Rows from block 3 of the text decoder, named by matrix and row number. Rows with one number belong to one neuron. Each number is 128 + 32 x the weight over its row's rms, rounded and kept within 0 to 255. All counts start at 0. Numbers have three digits each.
# gate: MLP gate (decoder.blocks.3.mlp.gate.weight, 960x320), inputs 64-127
# fc1: MLP up (decoder.blocks.3.mlp.fc1.weight, 960x320), inputs 64-127
# fc2: MLP down (decoder.blocks.3.mlp.fc2.weight, 320x960, transposed), outputs 64-127
gate.293:144127164128085091136112103119085102150121135188211144097101092109103180120172087147103146097132114062148215110108168149132110125094066115107103161112140150124104095221158124102134057097133098
fc1.293:102122140170163113159124119170126124055102160188081133159194125171147115077167166160134130137141085069139095154151076090084147162127134081184170100147082144181090083119136175169147122172140077
fc2.293:106120166089228154120107112182135091159132163133134192141068086113080160124202107056116125191113077179096146156044112040110087078121134164124085169094159093151168100134173161132129177201130104
gate.294:124113116107055147172096095170144084103116102092099151117132153167079040126107143168123101167131137139142177103184102138112133179132173125084076109147119154095066108113084119130152158089133132
fc1.294:126059099127164124072185152119145185073120193158131116145082134138079094107113139111103143137121115089174099157114051169147160108113158170077169163115212094164140154111058182102170108128129131
fc2.294:139119107118133139116101149130152082121126115105093170094163132125144135112131164186122157166147133035155140078127104136142141115151119128093150111137117173124149170098120096136133123137136255
gate.295:181141082181142145137123140103065181165109086146173133097125212120108104152138163103132127180126123141173116152132093112067187189134102188124157129138140070126160153134135112123125114129174156
fc1.295:135143138128143132167196124123147118124121200159139193239109113213064148149184135078124157121139128111159118108202098126113116142093139103201072107128127121168139144135099144178145148086164152
fc2.295:139127174161169072169171122161206132137113095134099111092169132120174120120148139130145138146117103124160105185104139048172101097089156134137101170146079140161148155116156117130111142171098120
gate.296:157128151125120073120156113151180080135149107134079085114099111158157092163136117154087122184138123094144116102131108141136139153095139158130082185097177100097088094106072166173203086139046102
fc1.296:130110087153167120074135131166171074140126108066152141151155175103151078140103140154117093140142186111137095133122085166146124183135144134102071134133091178143146130138091169157108140193086157
fc2.296:159160110132159139129097143111152165098083141135080129103121119134175140135108139151130142065154118048119168072125098118125130094142128108133146124139147099129108122138140116125104140111117255
gate.297:184086183121140144123136132162099130165106124169141122138170120160131153093119134131126132138090130138160187082147118134132097168172100144151117175108122044150099098118102161142171107161122199
fc1.297:143154102115136173097144142131121096185126120088108107172155145117064131172106130123104128127057076109032112147173128089111103119143211099178110134165171155089126126129111125137163118109157147
fc2.297:085152168070090119132184073093132186139193127125168153128155137105158097133111186133126105087086164135145170086136104139154095084110148101101170195097093133104152113194204141129111141184183153
gate.298:130141134140141120103118114161175165228123123132104131150117097043120161132162104216082087116138142172096172161079140125123113097049097129146126117092124080124088129172128138124155147105168110
fc1.298:096116162132089140170101101112162186147161139110166139155160123112133146129075112130123168149114152159139125147094144092090078142119193142110150141127171115054178101066176163116188112137152122
fc2.298:143142142165084125195130116151104143139158134138157106158164189103194101095072113188089131148050107140101181108158097150117106124148145125169167188097098213131094162095089119136120108157131151
gate.299:130115120092125098137115138138171103123193154133105122154161095167132069103124064128105146153150085131066132096114201078172113154131110108076080203137096164131136181139116146121128132148116129
fc1.299:138115137139154106123142078119124092165099157087116163189138118147113161163147143112145075136100082148097117085105094166148083104113129127133114136112125037128109181093096093128160152131113129
fc2.299:115184128137196090111157129108133125098149064112132168082173134129140132102169134135111145158128213118116157106136077128170166183125093116109111129064117169124106144167128101155187156183137102
gate.300:143115071112181157124136160135155112102119063164143113132101102139124118161122185105125138130155125145136149200109115119117126101092180130126148093112165082127100175114097096085154187149146179
fc1.300:139168151095115118130134147123163094148051158115151147122109156091068066124116131185140151156157150145131048033180134124114069154178181132162166144104110093114123100110176112135090163104141189
fc2.300:075166088186109115095089110093160104110164157104129103118148100146137104164161112099102173109134059119115100111119179165079147141123149093143172037126166087064102153119106085138092118124128217
gate.301:114122179186156095161052153165156154138204097171115161186044111090093133140121159184168122100124126150173152117095118118130134149172110115147160092166169131104167101133097091071092079117097195
fc1.301:152155082165129164149082109127110119123141151117144049149162135183077138092161091146096088083108171122096127077141156136172164165128074071091124092127124147060156099133109183169102122096101161
fc2.301:076078146120193119128175161091233156075140090144139107133119134100139119160161147126123120117126135110080137092156082135142055127158169135132081137062143077131143111076183142106142175125175170
gate.302:042154182126139127125115107128135180151106162128141105143113125131126188082105124150155132126143076106182089133136143112137097135124072162142134180147123131194140103115137126137163124092123086
fc1.302:102125131146153185159137099093147150120131130083134111150136136126130145178118135141099154111099153123122168102184106155099080115125135106144138108139126138140128097137148167120143138082126160
fc2.302:072084160146108121160202096112135149125066085141182151110130160081186111139110120084149097110143148083175133088138109162128125142182115161114196195148089121184145081147175134110111097137105111
gate.303:109155131147104160099132158128095127136174103090170155100130121169137213139145121154168143103089079118152168111183092111132066144158196197073132166142165132076155145082117170148056116120116093
fc1.303:181067134158127160082113139124167086179125137156160073071127113115162119061137170100127130155192143178107103124140098101091155113107110133153168131115104165133162146212142177128148086149135110
fc2.303:135125165154103099186144180128105105089094120107089104124078160127117159134047084123167158119116109059125128100107110151182146199114117136126097067135108126128137108064119124117118152179151156
gate.304:109151113185107133138123105118112078163123115094176202166121096109171117098084081118076136095140098110132060108077112163076083156123129194072119160123107076129115129197105108083092123145185077
fc1.304:180161100115113084093121172107127093099156071160153109141112170144131180134155119160145116129153157133125052176168063153037164166131106149118125106067151097148110162104114129087091140146160179
fc2.304:105186115124141083151125126142102149154152094130100136130140117093102138123101140127118122124094131099145134132124137112167151130154153104127052116067132125178149111190169128159196080082164093
gate.305:167141139156149158125122092075099167164165118096124176107116123124098128090166155156190056160157165132091106081168127157129106041120132125103078136182118138097173119082117135146110083179139205
fc1.305:164099121110141130068093170131128095195125124148085059151133151137155141133096134085102129160156102167169145110127183139081101122170150107108117138135152120071119110139101154151132126140129125
fc2.305:172119123162097109145145158125121196119086123130163091135103104079083107133140119100140138125160120255110124101078071122130117088144132142125083084144205116173127100142096154176116106146146109
gate.306:186106106081103087202139200094173096181086101149165115145139168121127081085177073131089138174093078124143126162129129152176095132150138047147161133143084153147146162157120127090107147138140135
fc1.306:148164122123169121164190158079188159171091208098123129115083188146152115140158066114096138114058131151154107106158100111104074164140162123149141153114109170106139108110145107184130094104134132
fc2.306:160087145143114126098096149121150155121114110104169106099117130174134118077111142159139152144124131120137166149138123116093116135100173132125222132131161126127160091164139099141110116138089125
gate.307:127120147191096129114158165080126136184145169103149109201107151082168133099142091141117156117129159126048128120132137060142164160168123071103132136115136129127122128093134087157119178091108154
fc1.307:109070175090131103131145159104167154085138129104116175121099166141122060097198129091083172092166138093114145152181095117163077058152163116178102093116096111137169073152172132103130131153186149
fc2.307:096127115179170145159156178099100153168097113149156108157111153136146119111088080132145145109150113103126098102110195084070142152093146082114128152124112134178097132102120135130116074113102183
gate.308:118112105217097135092118125150121144176140106152150147170140135117133070145120080097132123098155114095179071121177128112060202101162144166192152087157092123121067135178168132074092131139111181
fc1.308:149135144149166166104146109177109061107120208114089109084131099097101087092181128161198064135100064152215151099082140110119133109118153159137165158126163025091113102138131125123107126198128116
fc2.308:127143116113141119089124114106074128103058108099134115136112089137113151125128108134092087184115121156130092095075104145149117146099146137098181144120157112097126108133152078130123143082131156
gate.309:140145134104165166100062112123092119141171159177100153097110099180121188081170158128116146157104179104120119082155093126090141160060156143100155127127157135109107195107177181126076158159137105
fc1.309:130109140156168116119109170145194147164077111094121134082111112088095116157097136161160194119031105079075116170075120164140095160186128133136164133166098113111065178138181057147171088115193142
fc2.309:075096082139188154148131140158172106102100132123163161105154126174070113149160120131134109143137154144119115146195131084152169138107103164169121040147079166141123158085112110124118153122140078
gate.310:165136159085196119194160139076080148111154105156177091129134103142103161114148181139171113168084086146104153072171132152102104059109132118095200121128186104063101114111109103099131154055121170
fc1.310:158097077192122099071123110132055125156141115187091127142111090149120138126073133184140150131155180122142096155081099091103144109108147139173121208117157079195082155188149154113079069120143072
fc2.310:086101100137159124146142108126139111091157127212159135159116149103162149114089112110088135143089095108120175106087135190129114166147162120117154127141124121139136126154129111110148122176153147
gate.311:124172140092114049135118076074124159144094135106133121172102122107137065069154130137101094115126081068073122111119130145137111119135124096136149135168148149156128184168106174172117155172157124
fc1.311:101093213124105106147113133135180114080118133146141189116131144128174134162083190136099156155147145088172076129146111126062074117136103218080152148156074118126140089133089141120092106123156101
fc2.311:148164119113069167110135114115152145152134172124171089153049088057133109168071092103115064107083078088147139126156124150074103187106113122171129110108122155106140149121185094121209139083173131
gate.312:124146165131153123138180076093085130130072112119079095113100071136117152096138074081090169111166099121112130126194153100151178100088104110139126072136185108128153124153145113155130136127150173
fc1.312:154114139125152151154089150163114139164163135107205158104124138182129156164117203111151189093165127110123155136113126101120128168093111198100118174130118074141134174170120097084166097152102139
fc2.312:122111091170208105121174148108128117144108097138065162112141059147139124123145154143149150057122132155079153109139114120144108152156122154101100086185067104169132113136156153125140124115093096
gate.313:137072155086109160104108093124117108123113166100138134090189097100105130142163130113122157076165127068234178136171075164103157121089118095148051084106155166101169107079082129104170122146117171
fc1.313:090164107145087107092105141178148140114123149170102181131151129162134121155119107136220139128156102059062176112089173117180065149196060078147119145130099104121094133150164110111126124140141065
fc2.313:098091145148142141150159153097135091153165130103151145120112147142126162122196116095159161132130172218098156181116116150152139122102164141157136133145136121159125145116118160125152117123136033
gate.314:104115162126158131103195151087140127111148125147160155155123152201121108165139125089153176073077114117126154166071149173105123049142130145081149146131168073106146086153126148114122097158151102
fc1.314:157115103112113078097105129123117142144127121134144096125139154096179166163141195201124108161142173125087087184135127128105184181106092145078174150184091123155106137145173157098129162121084160
fc2.314:165136101148129183120102093116147168154065106123125151098151076094125103118158142133124137113071117160126137108121112115136111130147102093125114109174209142120103150132089107123174192143081143
gate.315:108093184082168166159133136156112145134109140205138107103096118156188114148126124109094123158136179139150158155170103151110089224069139171109157087101096093182162120098140114136153103185128157
fc1.315:136144115123168107100188114166171152170120164163144145098132133149122106210122123120098138124108145096112106120125099154085124132089187143160146183096117102171138158068110133111135102177136105
fc2.315:105093155130137113140155138120065173128127122086101035140096107151112156101130140122097107134139122114123121131119104146101122162153107074169123137192135062084152112112111079102123135067173178
gate.316:164100103166105073106111076149168131091133134135153081139105102039139132095152108089059049177145125187110128140072074161073122071138090133096115182157185133102163098096137168194130069087140123
fc1.316:126119174150174160140070129133085151129124101073204198105131171140112108109094127081179135137107080089171140099154105131093104130099146109126165155166101107169078132123111124078060142182079134
fc2.316:078165149147101136129093105124134123169128136171152102110093094131143173101132125111140150159169143096153147125145112090121130180164089121142094180095101148103110155125128083118157157184179149
gate.317:082183154137151064073095103120172166099146041084161151162140129177135166133120058153130150086057117107070141094128099204133078180134103154083095120192095143091162112119098083142072104098143085
fc1.317:110136109135159191140168117088095111122114159082162099140143132149113114146122071162143170090122136160185107131132141076149147095153158160116115135136147098096126179111105156129103157077100131
fc2.317:095119115128100148159117094104116124124097140156119043105132145157150095086166173129117125172140185087069144136141151102136146172116125088121083149123107151171127115141094127127167101100054081
gate.318:114130154109195133110132133102153120148166117199107088162163113160039104147206134136095136102147138194116101142193151117114140170116135141090152156103129134147110142168156100051104117131101137
fc1.318:078125135117161161109154171124122039106144115151145119163133052128125173129087119155096134087083143159099108136151102165107152129077139131147206163142021135121140120135181058110120106155160161
fc2.318:107148168126077122120159183134084137150111153139170137073068093078177146088130129152118115098089089169107116121111114178091133202185132074169158119143064110153141178098127141157158113126181098
gate.319:155083136147099163101117112134069109118068167143133129150110162144106106125132142109113111135112171161128091128134097200091183168130112087111103102193089136114186163121117083132132126091120121
fc1.319:179145148116115104076094117167137168170059152084086109121115123158121143142072134155156098110134157177122092176126111084147102148152119147116090171105132122114128112159156158110164162125079113
fc2.319:111072162158117152146224151144143150127126137164138083145082136144170134069090112181140143121121120158141124099136112173137146111157124136119162163083091148163141132121139117065157154102143082
gate.320:082131114142153105137152165108100088184156128113148152123185159109127119140204088136128111136103155171073166139137127116131216101120093143068134117100132127144147115112118124166114077120137109
fc1.320:119112099071074193153146152187186146102068205122147097084186111151144173127096149117133130108136141162141114170112113133165132162132137161149126122061113141098171121118192157138095168154154092
fc2.320:161107107077149153162128109111169110107126122124173132199083120125175187156107180137150124179080081182111111122186160099146081097112124163148139169071157135131108092106159107082106181144136098
gate.321:077132176179122138119089152103146128094087121163115114173124196139092125108098141117158165149166083130158119114107120097119149135108098101141191156168136109125141113140100162125096106112097153
fc1.321:158133137140120191193080162119138120076086088128145200119019162082074114115145093173086126141165101174114202139116169193134187190140150148122138165178124092171190147187081112099108132146079101
fc2.321:121147145125125134123111173087104032148138171129102176156109097145083102054162138105136143074150121102206096137166158066173235118080132145099105124105082094146072155109104108132167058116114128
gate.322:140147164180112129062130121101192118137162181117149148166151107165116148093080129085101110110095098206107095208106091121126118131133100093163117103089119099115164151081131133136135123159194146
fc1.322:098159093139128108219137122085148141092137147140114161108173100129123104133092120086128114180111127138131108140107118188100156134032162123086110126109080169161129150090109149139138123127134164
fc2.322:178133103151184108138154147135124146053082113111156139177101120127121145105102132122173166126148147096138150096130105100085137117120072113123046133138133149092064131120110044099135137148102232
gate.323:150123171120109034104097195108113103151110121103186171083118155098199135110104123174151176079137135145100100133105166110056138113115131172126060124118127109132123139107097121136120165132104076
fc1.323:183120105114182172146114098124149113129150107089134120099107090127129112207120194162123123089162115147147135170144178162141124100102124125131125156047145146113138134106130168070151075116128059
fc2.323:164095164108154099133188150158154099131086126112104109154203116114144135135094094103123102104077109090082144108116106100150110107144130129081100152077109156079157097099126158164148094144192089
gate.324:136072158153148120132098101105130109109139145184134119144113104133122120105132146171159177083116152056077145115110137174111195128143143139175150092161108095098086168102171103125166082150121120
fc1.324:097171153114095154166090136155095069131111120184106149130191178114151152133106138149093112176127137096170142131172139146127146118123076161115108087163194163132156172089128124078164113100170029
fc2.324:095082110150064130106170041192191126123127165098162132135115144125090056142102127120166128082153143175143135152105121082134103121141140119106066176110119115142160131157130106066088195120063127
gate.325:121082145097171087103124110124146095162121122127119154171128195130122133173096202155122089124096158169102061109055116128154137177130125154132102165147121110095066182101067134054124187086115130
fc1.325:098099104113174120121091134090136171123166134127068155129180103161166182107161162137107104061160088124147152113129107143113123181151069136123144110129134155180121089139126151098129070117092148
fc2.325:126195115130125142152138142080135118130172138142112124111149146100060126135122136120117171120127076171164157084139182125097117100123162139100091186153097092127139092143153126095102141108166222
gate.326:147113144089086166170100134076078123180177137075157106070146164105111114124162113132090159124112105124119142129080098113123167133142111139096162103136114131115166103162094104160146023135090166
fc1.326:111092126135157132183116115113084148129143130156141153157147110130159097143103116170111141070119111165132093082138080058076169128115151102093102243087092168144106125088144181099176134135181148
fc2.326:109066144072131119104147158093143150138101169152158112111133072174099168167170107131057138120100131147126098130124157144145074088174077121095108086098000133121103109200125095125163088076124125
gate.327:095180129145123150151129119068092138113137096124114127177120156094125129151118070135131098066138087134154101103160107158139119185177085195132101107171176178131190126133099169111131122144117110
fc1.327:120112142116129146112130083098154135152204119148118076143124094093187130106122121104084191121128138148120185170143170147083098091076125143136106133078157088167145111146113155135091065079134107
fc2.327:132145138129173172147143126089093121145111144075132167129122163154087142157159061174139085128123126078121101127199252105154131095215139120157112134110118133109090143145119105129107122135127111
gate.328:150112174119151134198149187141070120131130183082118135166157123076163122107059133096103171145137162120134130142144156084131060128086061142176135096164182094118081131174176159096120112176124159
fc1.328:110134113137163100130095082096141120196126101138155116132126038111110176136106107172113161156156127145168101097110157106145133148167170091121135168144096108140155109139130107190137113123120041
fc2.328:108162140103126136098119150152081115113126121121123172147177151105102115169115114129130153157152113166105180184159107120139114136132154118108162139135106117136104146131161225110122131136119086
gate.329:132132099180103136110114124195124114123131117137138153098096114166165124080120108087125159142135108137125158093097125122159162182121104131095120139166147138125102099142176161107095054129107096
fc1.329:162208104148116095093143147174114138174102127105118094115098095086062173147126175111117059160086065130132090104172125177094125091184109100165117139170129092140168178178146131118158162132148200
fc2.329:098131126049132150093115051131105095119115096077099121112118127146154117142114146144082131099074123071137099097138110131148114203138133125126100088104127107119123140169107093105150117123063168
gate.330:080169072163099119129100141119093132140157067092173158198142125126145066155097109151110166097114124121172095112086099158095162132199100065163092112127114151099178174119141145072122094113114091
fc1.330:113127166162108152135163114171193079097079104105085174088100167113105092113212086117160134129206184192090137135140191107118085135154139180138162149155161138117092110131123083131086100114080131
fc2.330:089082091132113185104115134122128086136112159171144076120150114120138127166168125110083066110105161167079142135117110148080119135109143142119135118145100096100088079159153110139176182104106176
gate.331:144107080105108122124095154143165089133097156141131099215139172151173179142139129148094090109103149155172112099134132152170123121124179135119142064154115164160126171163089114090153089139100131
fc1.331:155124099123142135093183140113081144150155157154146192097142112139083070167132189132131118100186174119100163111143144106114127126086099145100183174064136146139106024149182159125118107143115093
fc2.331:181175133185099116133201119087170112142151174161075127098145087089114134204093143143121127127137147099157154122158127136108081107141137090137181107155158091137193133098147143130145164126107152
gate.332:091139174140113108127124106071091150192144088134152237173195169118089124157122152200100162110133135155224120140160142141132147140163182093080121153139151137125150130119150083161111156160156082
fc1.332:082103089082125074155139119106123142148140081140195129119152130109095134136199099166185127080102175111145090086144103124123156153146186081110150125103118132178105129157088139148117132143131137
fc2.332:122145109079184131150117138099115078124162113119164177093131147081158121125086132120160136097162151134175169131169136180099164161134175169120155112142156154102128156159150075102180145192089105
gate.333:154163048090125182124115069156119153079098133114132155115202101136125196119192099122130133136080191107119096153107106125135161163179095117153179093192155183109136097084125103146118084132101119
fc1.333:092116130207128114146107201103124113124154122153170136126123179145144126175107151091138181169075135122193136212156143118174138075107120145179097168116084102107109201138144150082068139143117153
fc2.333:059116141153108127145219166129135134090140079124177133128147152145151154158071129136147170125150103083101122140114148152143188135158153097181112139139129094106131121104145090100072134131143177
gate.334:080124136129084076143123159051111178116155024125065156142126114119152149059120181176117147125125094154125144151089152124144091113111123070107124116096175183126186184122173122165079170183108088
fc1.334:172172144095147112107117117184156110054095188048114172105078153163133108174136133111051108103090144159139112166108135144141120120119084158154151116145102111205075052122123184092127143143093188
fc2.334:090110118113075212102174132137145089095147113138142134164117135116121098148126121125141092138130090182122120105126143195126110155067128133144088139171120094153080112150067099117072069198104099
gate.335:163152196141150156164115064114127081110101158121133148067127142185116148130149123174085045065113123134127114104127097104141090117204133100159126178101144101195111135112144105099138134141148137
fc1.335:179094137132166074141091057137118132098146125199116188121130155154161094078168152102103113134130110129133150107123132150129114137096197065061145143088126040145187099097126161088135114176170148
fc2.335:118130131149120107174132133112151139063121139136156132164127129162151154136179140137102146125188133114162135163129109067154135118097121157120210118074138121164060102150140142122146070132124150
gate.336:104137066139140091098176171142123095115082141134142136150100136155154162117208164152169120112114139123102126141114132063044130126142123098139168132128180136136093149078139082110105091193125127
fc1.336:125122121202125116143130066162087111137144139136129125162146097151146146121090101137169142108085084170154188125114127084152100098149109140152138173152129156150123180110184147122143110203101144
fc2.336:140095118126074160134100154107139117140149107117175110124128140125125064115119172108111125165127070145138150126093157173085123091112099124147145075132161104091084167090135123078142112102196147
gate.337:047103141117135159074184137135145147094181206075100088129153116128122115171133151107150113136105161127149145183138053165106117102161130150145118108094150192120113132103130143128173064134151083
fc1.337:141143094170133104065069140092080078090105103185135160140111170057118120110073127132068163139094089122136093134143138114087156103040161128074128110117075043191161133169138070128115100050147097
fc2.337:171161103115099091114112129100127098148169167100127255129135119154141142144135119153122105000109129126130115141102115166116144123146152164099145139139125124153106154108094114140154113112122153
gate.338:130133093135138159163146160081137085121130170118060081096133151153141120084186156140197133149138164175107071122174145129145119120113163068123099213068148152085138128143066089116145158141167121
fc1.338:101106151085146104141178159129159140131176143151121095098122120174071096123230081125090123213180163129176160129141107138154120159115117130110128219094131105094078087140136146093159145126160193
fc2.338:161095134092029187105115152156203176102105153115090161139179145141086122118117099143157082061118197121126177113094124142119086130126102139108113150121137171137106110150174148137157126178101124
gate.339:123156103115185113092192136090126200145165160142125162047132099097101153197064184145117146134146106182110122187087101138116157102097149114101060115151115141152162095096112118074127135103169143
fc1.339:132124153168061106129212089097117183085084119183158124149169088162095087156174100128105135127158129143084043127113153144143112120154086157086180097105117170100100095161126154146146085101189152
fc2.339:165143093133095140123083131171118195122157070075098149088133155144145125166087149157156138134106064148142095113164157129066090112150044101145128028150139181146108134102067181125167144142185127
gate.340:131122076096119176185153107068079111129110124117155116103183134149073100106221133134179120130106129144072151082159032136060166107099041103163090125125112124165117093146151104100101169127138169
fc1.340:119081144084131131086187118086152124075147119202132111160150089143129127130150157157150126097134099074057047137120105152160143195127140116123131150128119141180146142174151122179126114108164101
fc2.340:109142122112124149193080117101118131153149116123057113110089132155123166116132106162113111113128146069163159177153116128125154129100151124158066150161096119160097090111143112084110208102094108
gate.341:163157146158125162145117173199119103099136146103185185137117134074113131059154146147141113136126128145134140158149130119167129144111124107167112148078113165146187090206167153119110154156126198
fc1.341:102082127157142103165083164147160195122116049126105084097154158115116137120155174149138071145113147139131125098167139141205126179114110104077122132152155072143117111152154125120123118109081150
fc2.341:135161151166148108115165078170086127186164108145125020141096173149145147167141131154140135105137134132117131146140096085170137089117198190153084108142100144133106096071151154105094146139129118
gate.342:103119102120108140133096153127076129187175114148121092172072104145147153139111137108104139178131137141132177114175119091132153175087145085135187179142101142131114097079151168115075151078113101
fc1.342:098128142115170161134122083140175128175221155119120182167120097160158059186109123128127123116093085072076130118185097067155130190094121135072140172216151129105084168105112101167146123139087111
fc2.342:102125069093051198084168043128183164083105141145150065106119146139096131094113148150130118122145138131179141116099064092156109142189144140131207172091149130134147101141153161201140096154138083
gate.343:127121161087184133104147153156147108129112134120133107122071130133141139105162119097111104138159163111078117222097127130141172186121183121064142180130098097159124113151082142138131117125176095
fc1.343:140125170135190085084131121109127137138104119100123119175113093106126041124168136094136126111082164128091164142118089190146128129098210121119152113124110108147128141118117101105127160124116149
fc2.343:122120082158101130121148141123097152134096136134175110112127131144045114139107148109164112127105158111128127122128125151079139156126111108120152126119143178148156129138133071131177121185155115
gate.344:101113129133131180099111158139116134129093126086085118095119165121178160159045130055148109096111194135123145131127147146089188092124115197064142112143147064136121156132154153117158143143123177
fc1.344:140057130155146137105118101100179138142056117117149144091182129099029056108097138097122145106131139109085130126092110142157114100130062189179175087169119112120133156165133151135156077154076139
fc2.344:114127106100100189113135157114108152137101126186183104167133135098164136144090134135144122141214167120129142142162202140108108215135138162111197114139151127119081132149150112079117106172143134
gate.345:198140186081155107123207119133123130112141179105117130154164120142155149086130133124139111111199106150164145052100061120101115138135105137097124128059187137153149144121093168112125093070090084
fc1.345:073091091125115133117065104098128136165080115167085136172100123120175127120136145074089118121120169116114141158190149064184108203119065137104083160099099135199170130146149119154190122160164143
fc2.345:155147111125092048135141133069125114114158130085155168198134088110110153148191162115198116118091139108159125144160124155146114087151193112164077093124134072134151179159161103130136113146085166
gate.346:168115102009077130074185156126128131115148166088085132114064125191132100079144114111128163130078148168149048157109119162137104166148150147142109126159062107212088177161122133130153099172117122
fc1.346:099123180054146062104151132162143130113113139100073145100139097121224120166101129160131126096082122127137111115097163178109135151139121118118106106066078103115119199113137135149088174164117107
fc2.346:135142191120155150099143120095151095149131136103166122148157171141145195148139079131177109085117141078118092059116154196136100160098124132080152141108112125142099133161140120092104150135126147
gate.347:116063196141175105088126123121141149125129161098093102166157189154149116087100092111087120106148160129159120135132116099127096117121121133168112124164095160115182107155013142090120110113161097
fc1.347:132142077154152110129218115063169143119109146125154122180114153143133155114152144180082120175128121178123112069148160163152200109162144143170127103142108183113112153186142088147114148144166102
fc2.347:105136179099137122155136127078096139105160097156161097121137110149190121123106083147150105122145146000113133169138093087162177143135114157136071167056101114138160109058100186150152138110130118
gate.348:172142092157054146148110100192142116156097145167131099106061100127085105113180070127146134101137080132124136149098109113134145206114096103097120123139144087125110163130210079161144134158113108
fc1.348:122124082138116152082116070141150125124200121116143003128147076140129117200167147073106149102121105114091139142073118123167129181164072103110138104174104099122153094109106111184144152135099160
fc2.348:102115140117124091098144164147121162156080124136101186151102095115143165146104159049168092118129146113147087108097105135134099143167146121114143101134145164149119155099079084107150099163169133
gate.349:118110150183099175112128141147125157080101132080158152114110107110145115096121184111130089150167125114084108160123145116111135087086135114093168131132255099149150138128155039153155138174157162
fc1.349:093154111074133245139147167096116126179139105058143168131116192109117117131111172134168155133132141181135141182095170178089108088136134177127122112169200163096178021179109138163148145173142083
fc2.349:116117112126089134120115167113175120142092074120104200115160146108165141103144085095139137119155141091110191073168132116178125168111092187119102131090117117080085153144192183124186171125126110
gate.350:096170107182116131079137109158161087108107148067135156131119162114151136141081198143127129128192109092145149132121170106165131109101170177100146126137158137115103113178129127109141146076153119
fc1.350:148157139156134139109154122131107157128142139197108188140115134125154163183147155142115116122129137100141117084139171162120112145172088131182118094089136109142143123104137186092115103144137101
fc2.350:164143153090123122094157159113132076064094169112186172161149123084091119133148113106114103115143111094111129123086108119135082144144133118101112080126187130103096154126160135122135170158134100
gate.351:158153135156158115146106121084128080092175142121112072098215163131141107121152132112094132161057082113143081139105154184093158156114157119193172076109133107099100126133123131167158160106123132
fc1.351:162128182104119138159182157105114135109163125132072157141155148143095145084106168126189173160149119134165164150119102124184086134153191086116077115153154143110102115141144092122196133170120133
fc2.351:134138094090181124106107130152111080194102153132163096132102172148120139142124113134132145145163104141100153133124108118114073107110171120085097129118146123118131114131044141142057117159067125
gate.352:108130019132076169076081126098132095167114108099139111092146090200113139145162087168158150114169112113089135148152117125175107131112068087123119141127115180120100113083122155154116112173115096
fc1.352:135128149080132148127109147079074159164091132086103166124135141170131141139113153094124135161153179112122084089097109123135175147151166123143161128126141077105122103128070199114190167093167124
fc2.352:153149092136123134104146195100147109121182128136123077047063089112110123114134094128170117109104084135164119086116127149134107087118156115061117154153129085115245139099139157124171111130213114
gate.353:083157177128183139154110117089116140133111110130106101213115125116103143127127150088102107135097106075090130070102109151098177160163159159135142145191146166187116190137133058170099119110094194
fc1.353:154139115156151119153129138051163153148155152150072133130172117136118095142128140114184153151139113104158145101103075138052152131135121113161150131110134141060130127142147062135131111167089138
fc2.353:118151176124130124118078157200158124152193113119124128132133132181135104158123100111127172161144090097153127120083079141120138104148139088142137121144130080041160138099129147216076141125225132
gate.354:139162163113247141049111149107165117132162091168122119139136100144181093148106139160111150111134112152097108099119141142136157142121140138118126199121094160176145117113124103111160089172146154
fc1.354:108112139172132159136075129093092097137113090100190155134113140133181180137178096160187102122126106115129152160137187153106129155102149096123160087122117140155144122114106125068073166113115128
fc2.354:108113071157087191157170084066088109115148083167178131186136092092148142110166133135093135124109133089097052137101123120159114120115128101196155116073120199115112149103203165088086142186132081
gate.355:125145111165077132117135146139123123120160218108136155181111150158086164141089133135124143150149098127100098160062111127097189108130141139094128134178122098151125180129140193161123144090115147
fc1.355:153119085089103159121156091094168120102151133080067105105144120154170087124076138135092117154156148122028151128126164088204089115197169079143161198151165119140131154139103107065140127067151177
fc2.355:110158128154187154137150129119137160137103156139165146113151170121238174140089144164143134138112176157137113160184109132174126093165172166146165172082103120161110128114145158138096166099178113
gate.356:186121139100112150151148135109104125161114201118096083166155156128106083099121159129133186080145131203139128236113120149126152059109135145140077143126151156100148086130123116168150119105102162
fc1.356:128134131117136097119152125115149150157156173180102098144149093136103151123085160180107136125144095172128102179116082103155144120120078169235144145216090144107100046156142130165132106076100174
fc2.356:137123104079120118107088176142129103139087159166111060106120184129104140124182121137151112040127106173026093115105108156096080092117129142205161158111161132170175086145117130161155107147111130
gate.357:123136221141126136084110097146155118103109171192137099150153137138097164139077110124128112079111160172145159151106089113131091132071128148118147120168166117080115122114130131146110148200130113
fc1.357:128121089084117117172134080102122081098098135116079107188131072133082103152122162132119180135149108144102099125122149145163109164104095212072142170165113137131159134087113091149128163160170166
fc2.357:162088116153118108107178105123186127110068172128144093134121131090172096115133141160122142105142120077160156168130097081081111135094141106151165136165094124117133084105066147080154157173135150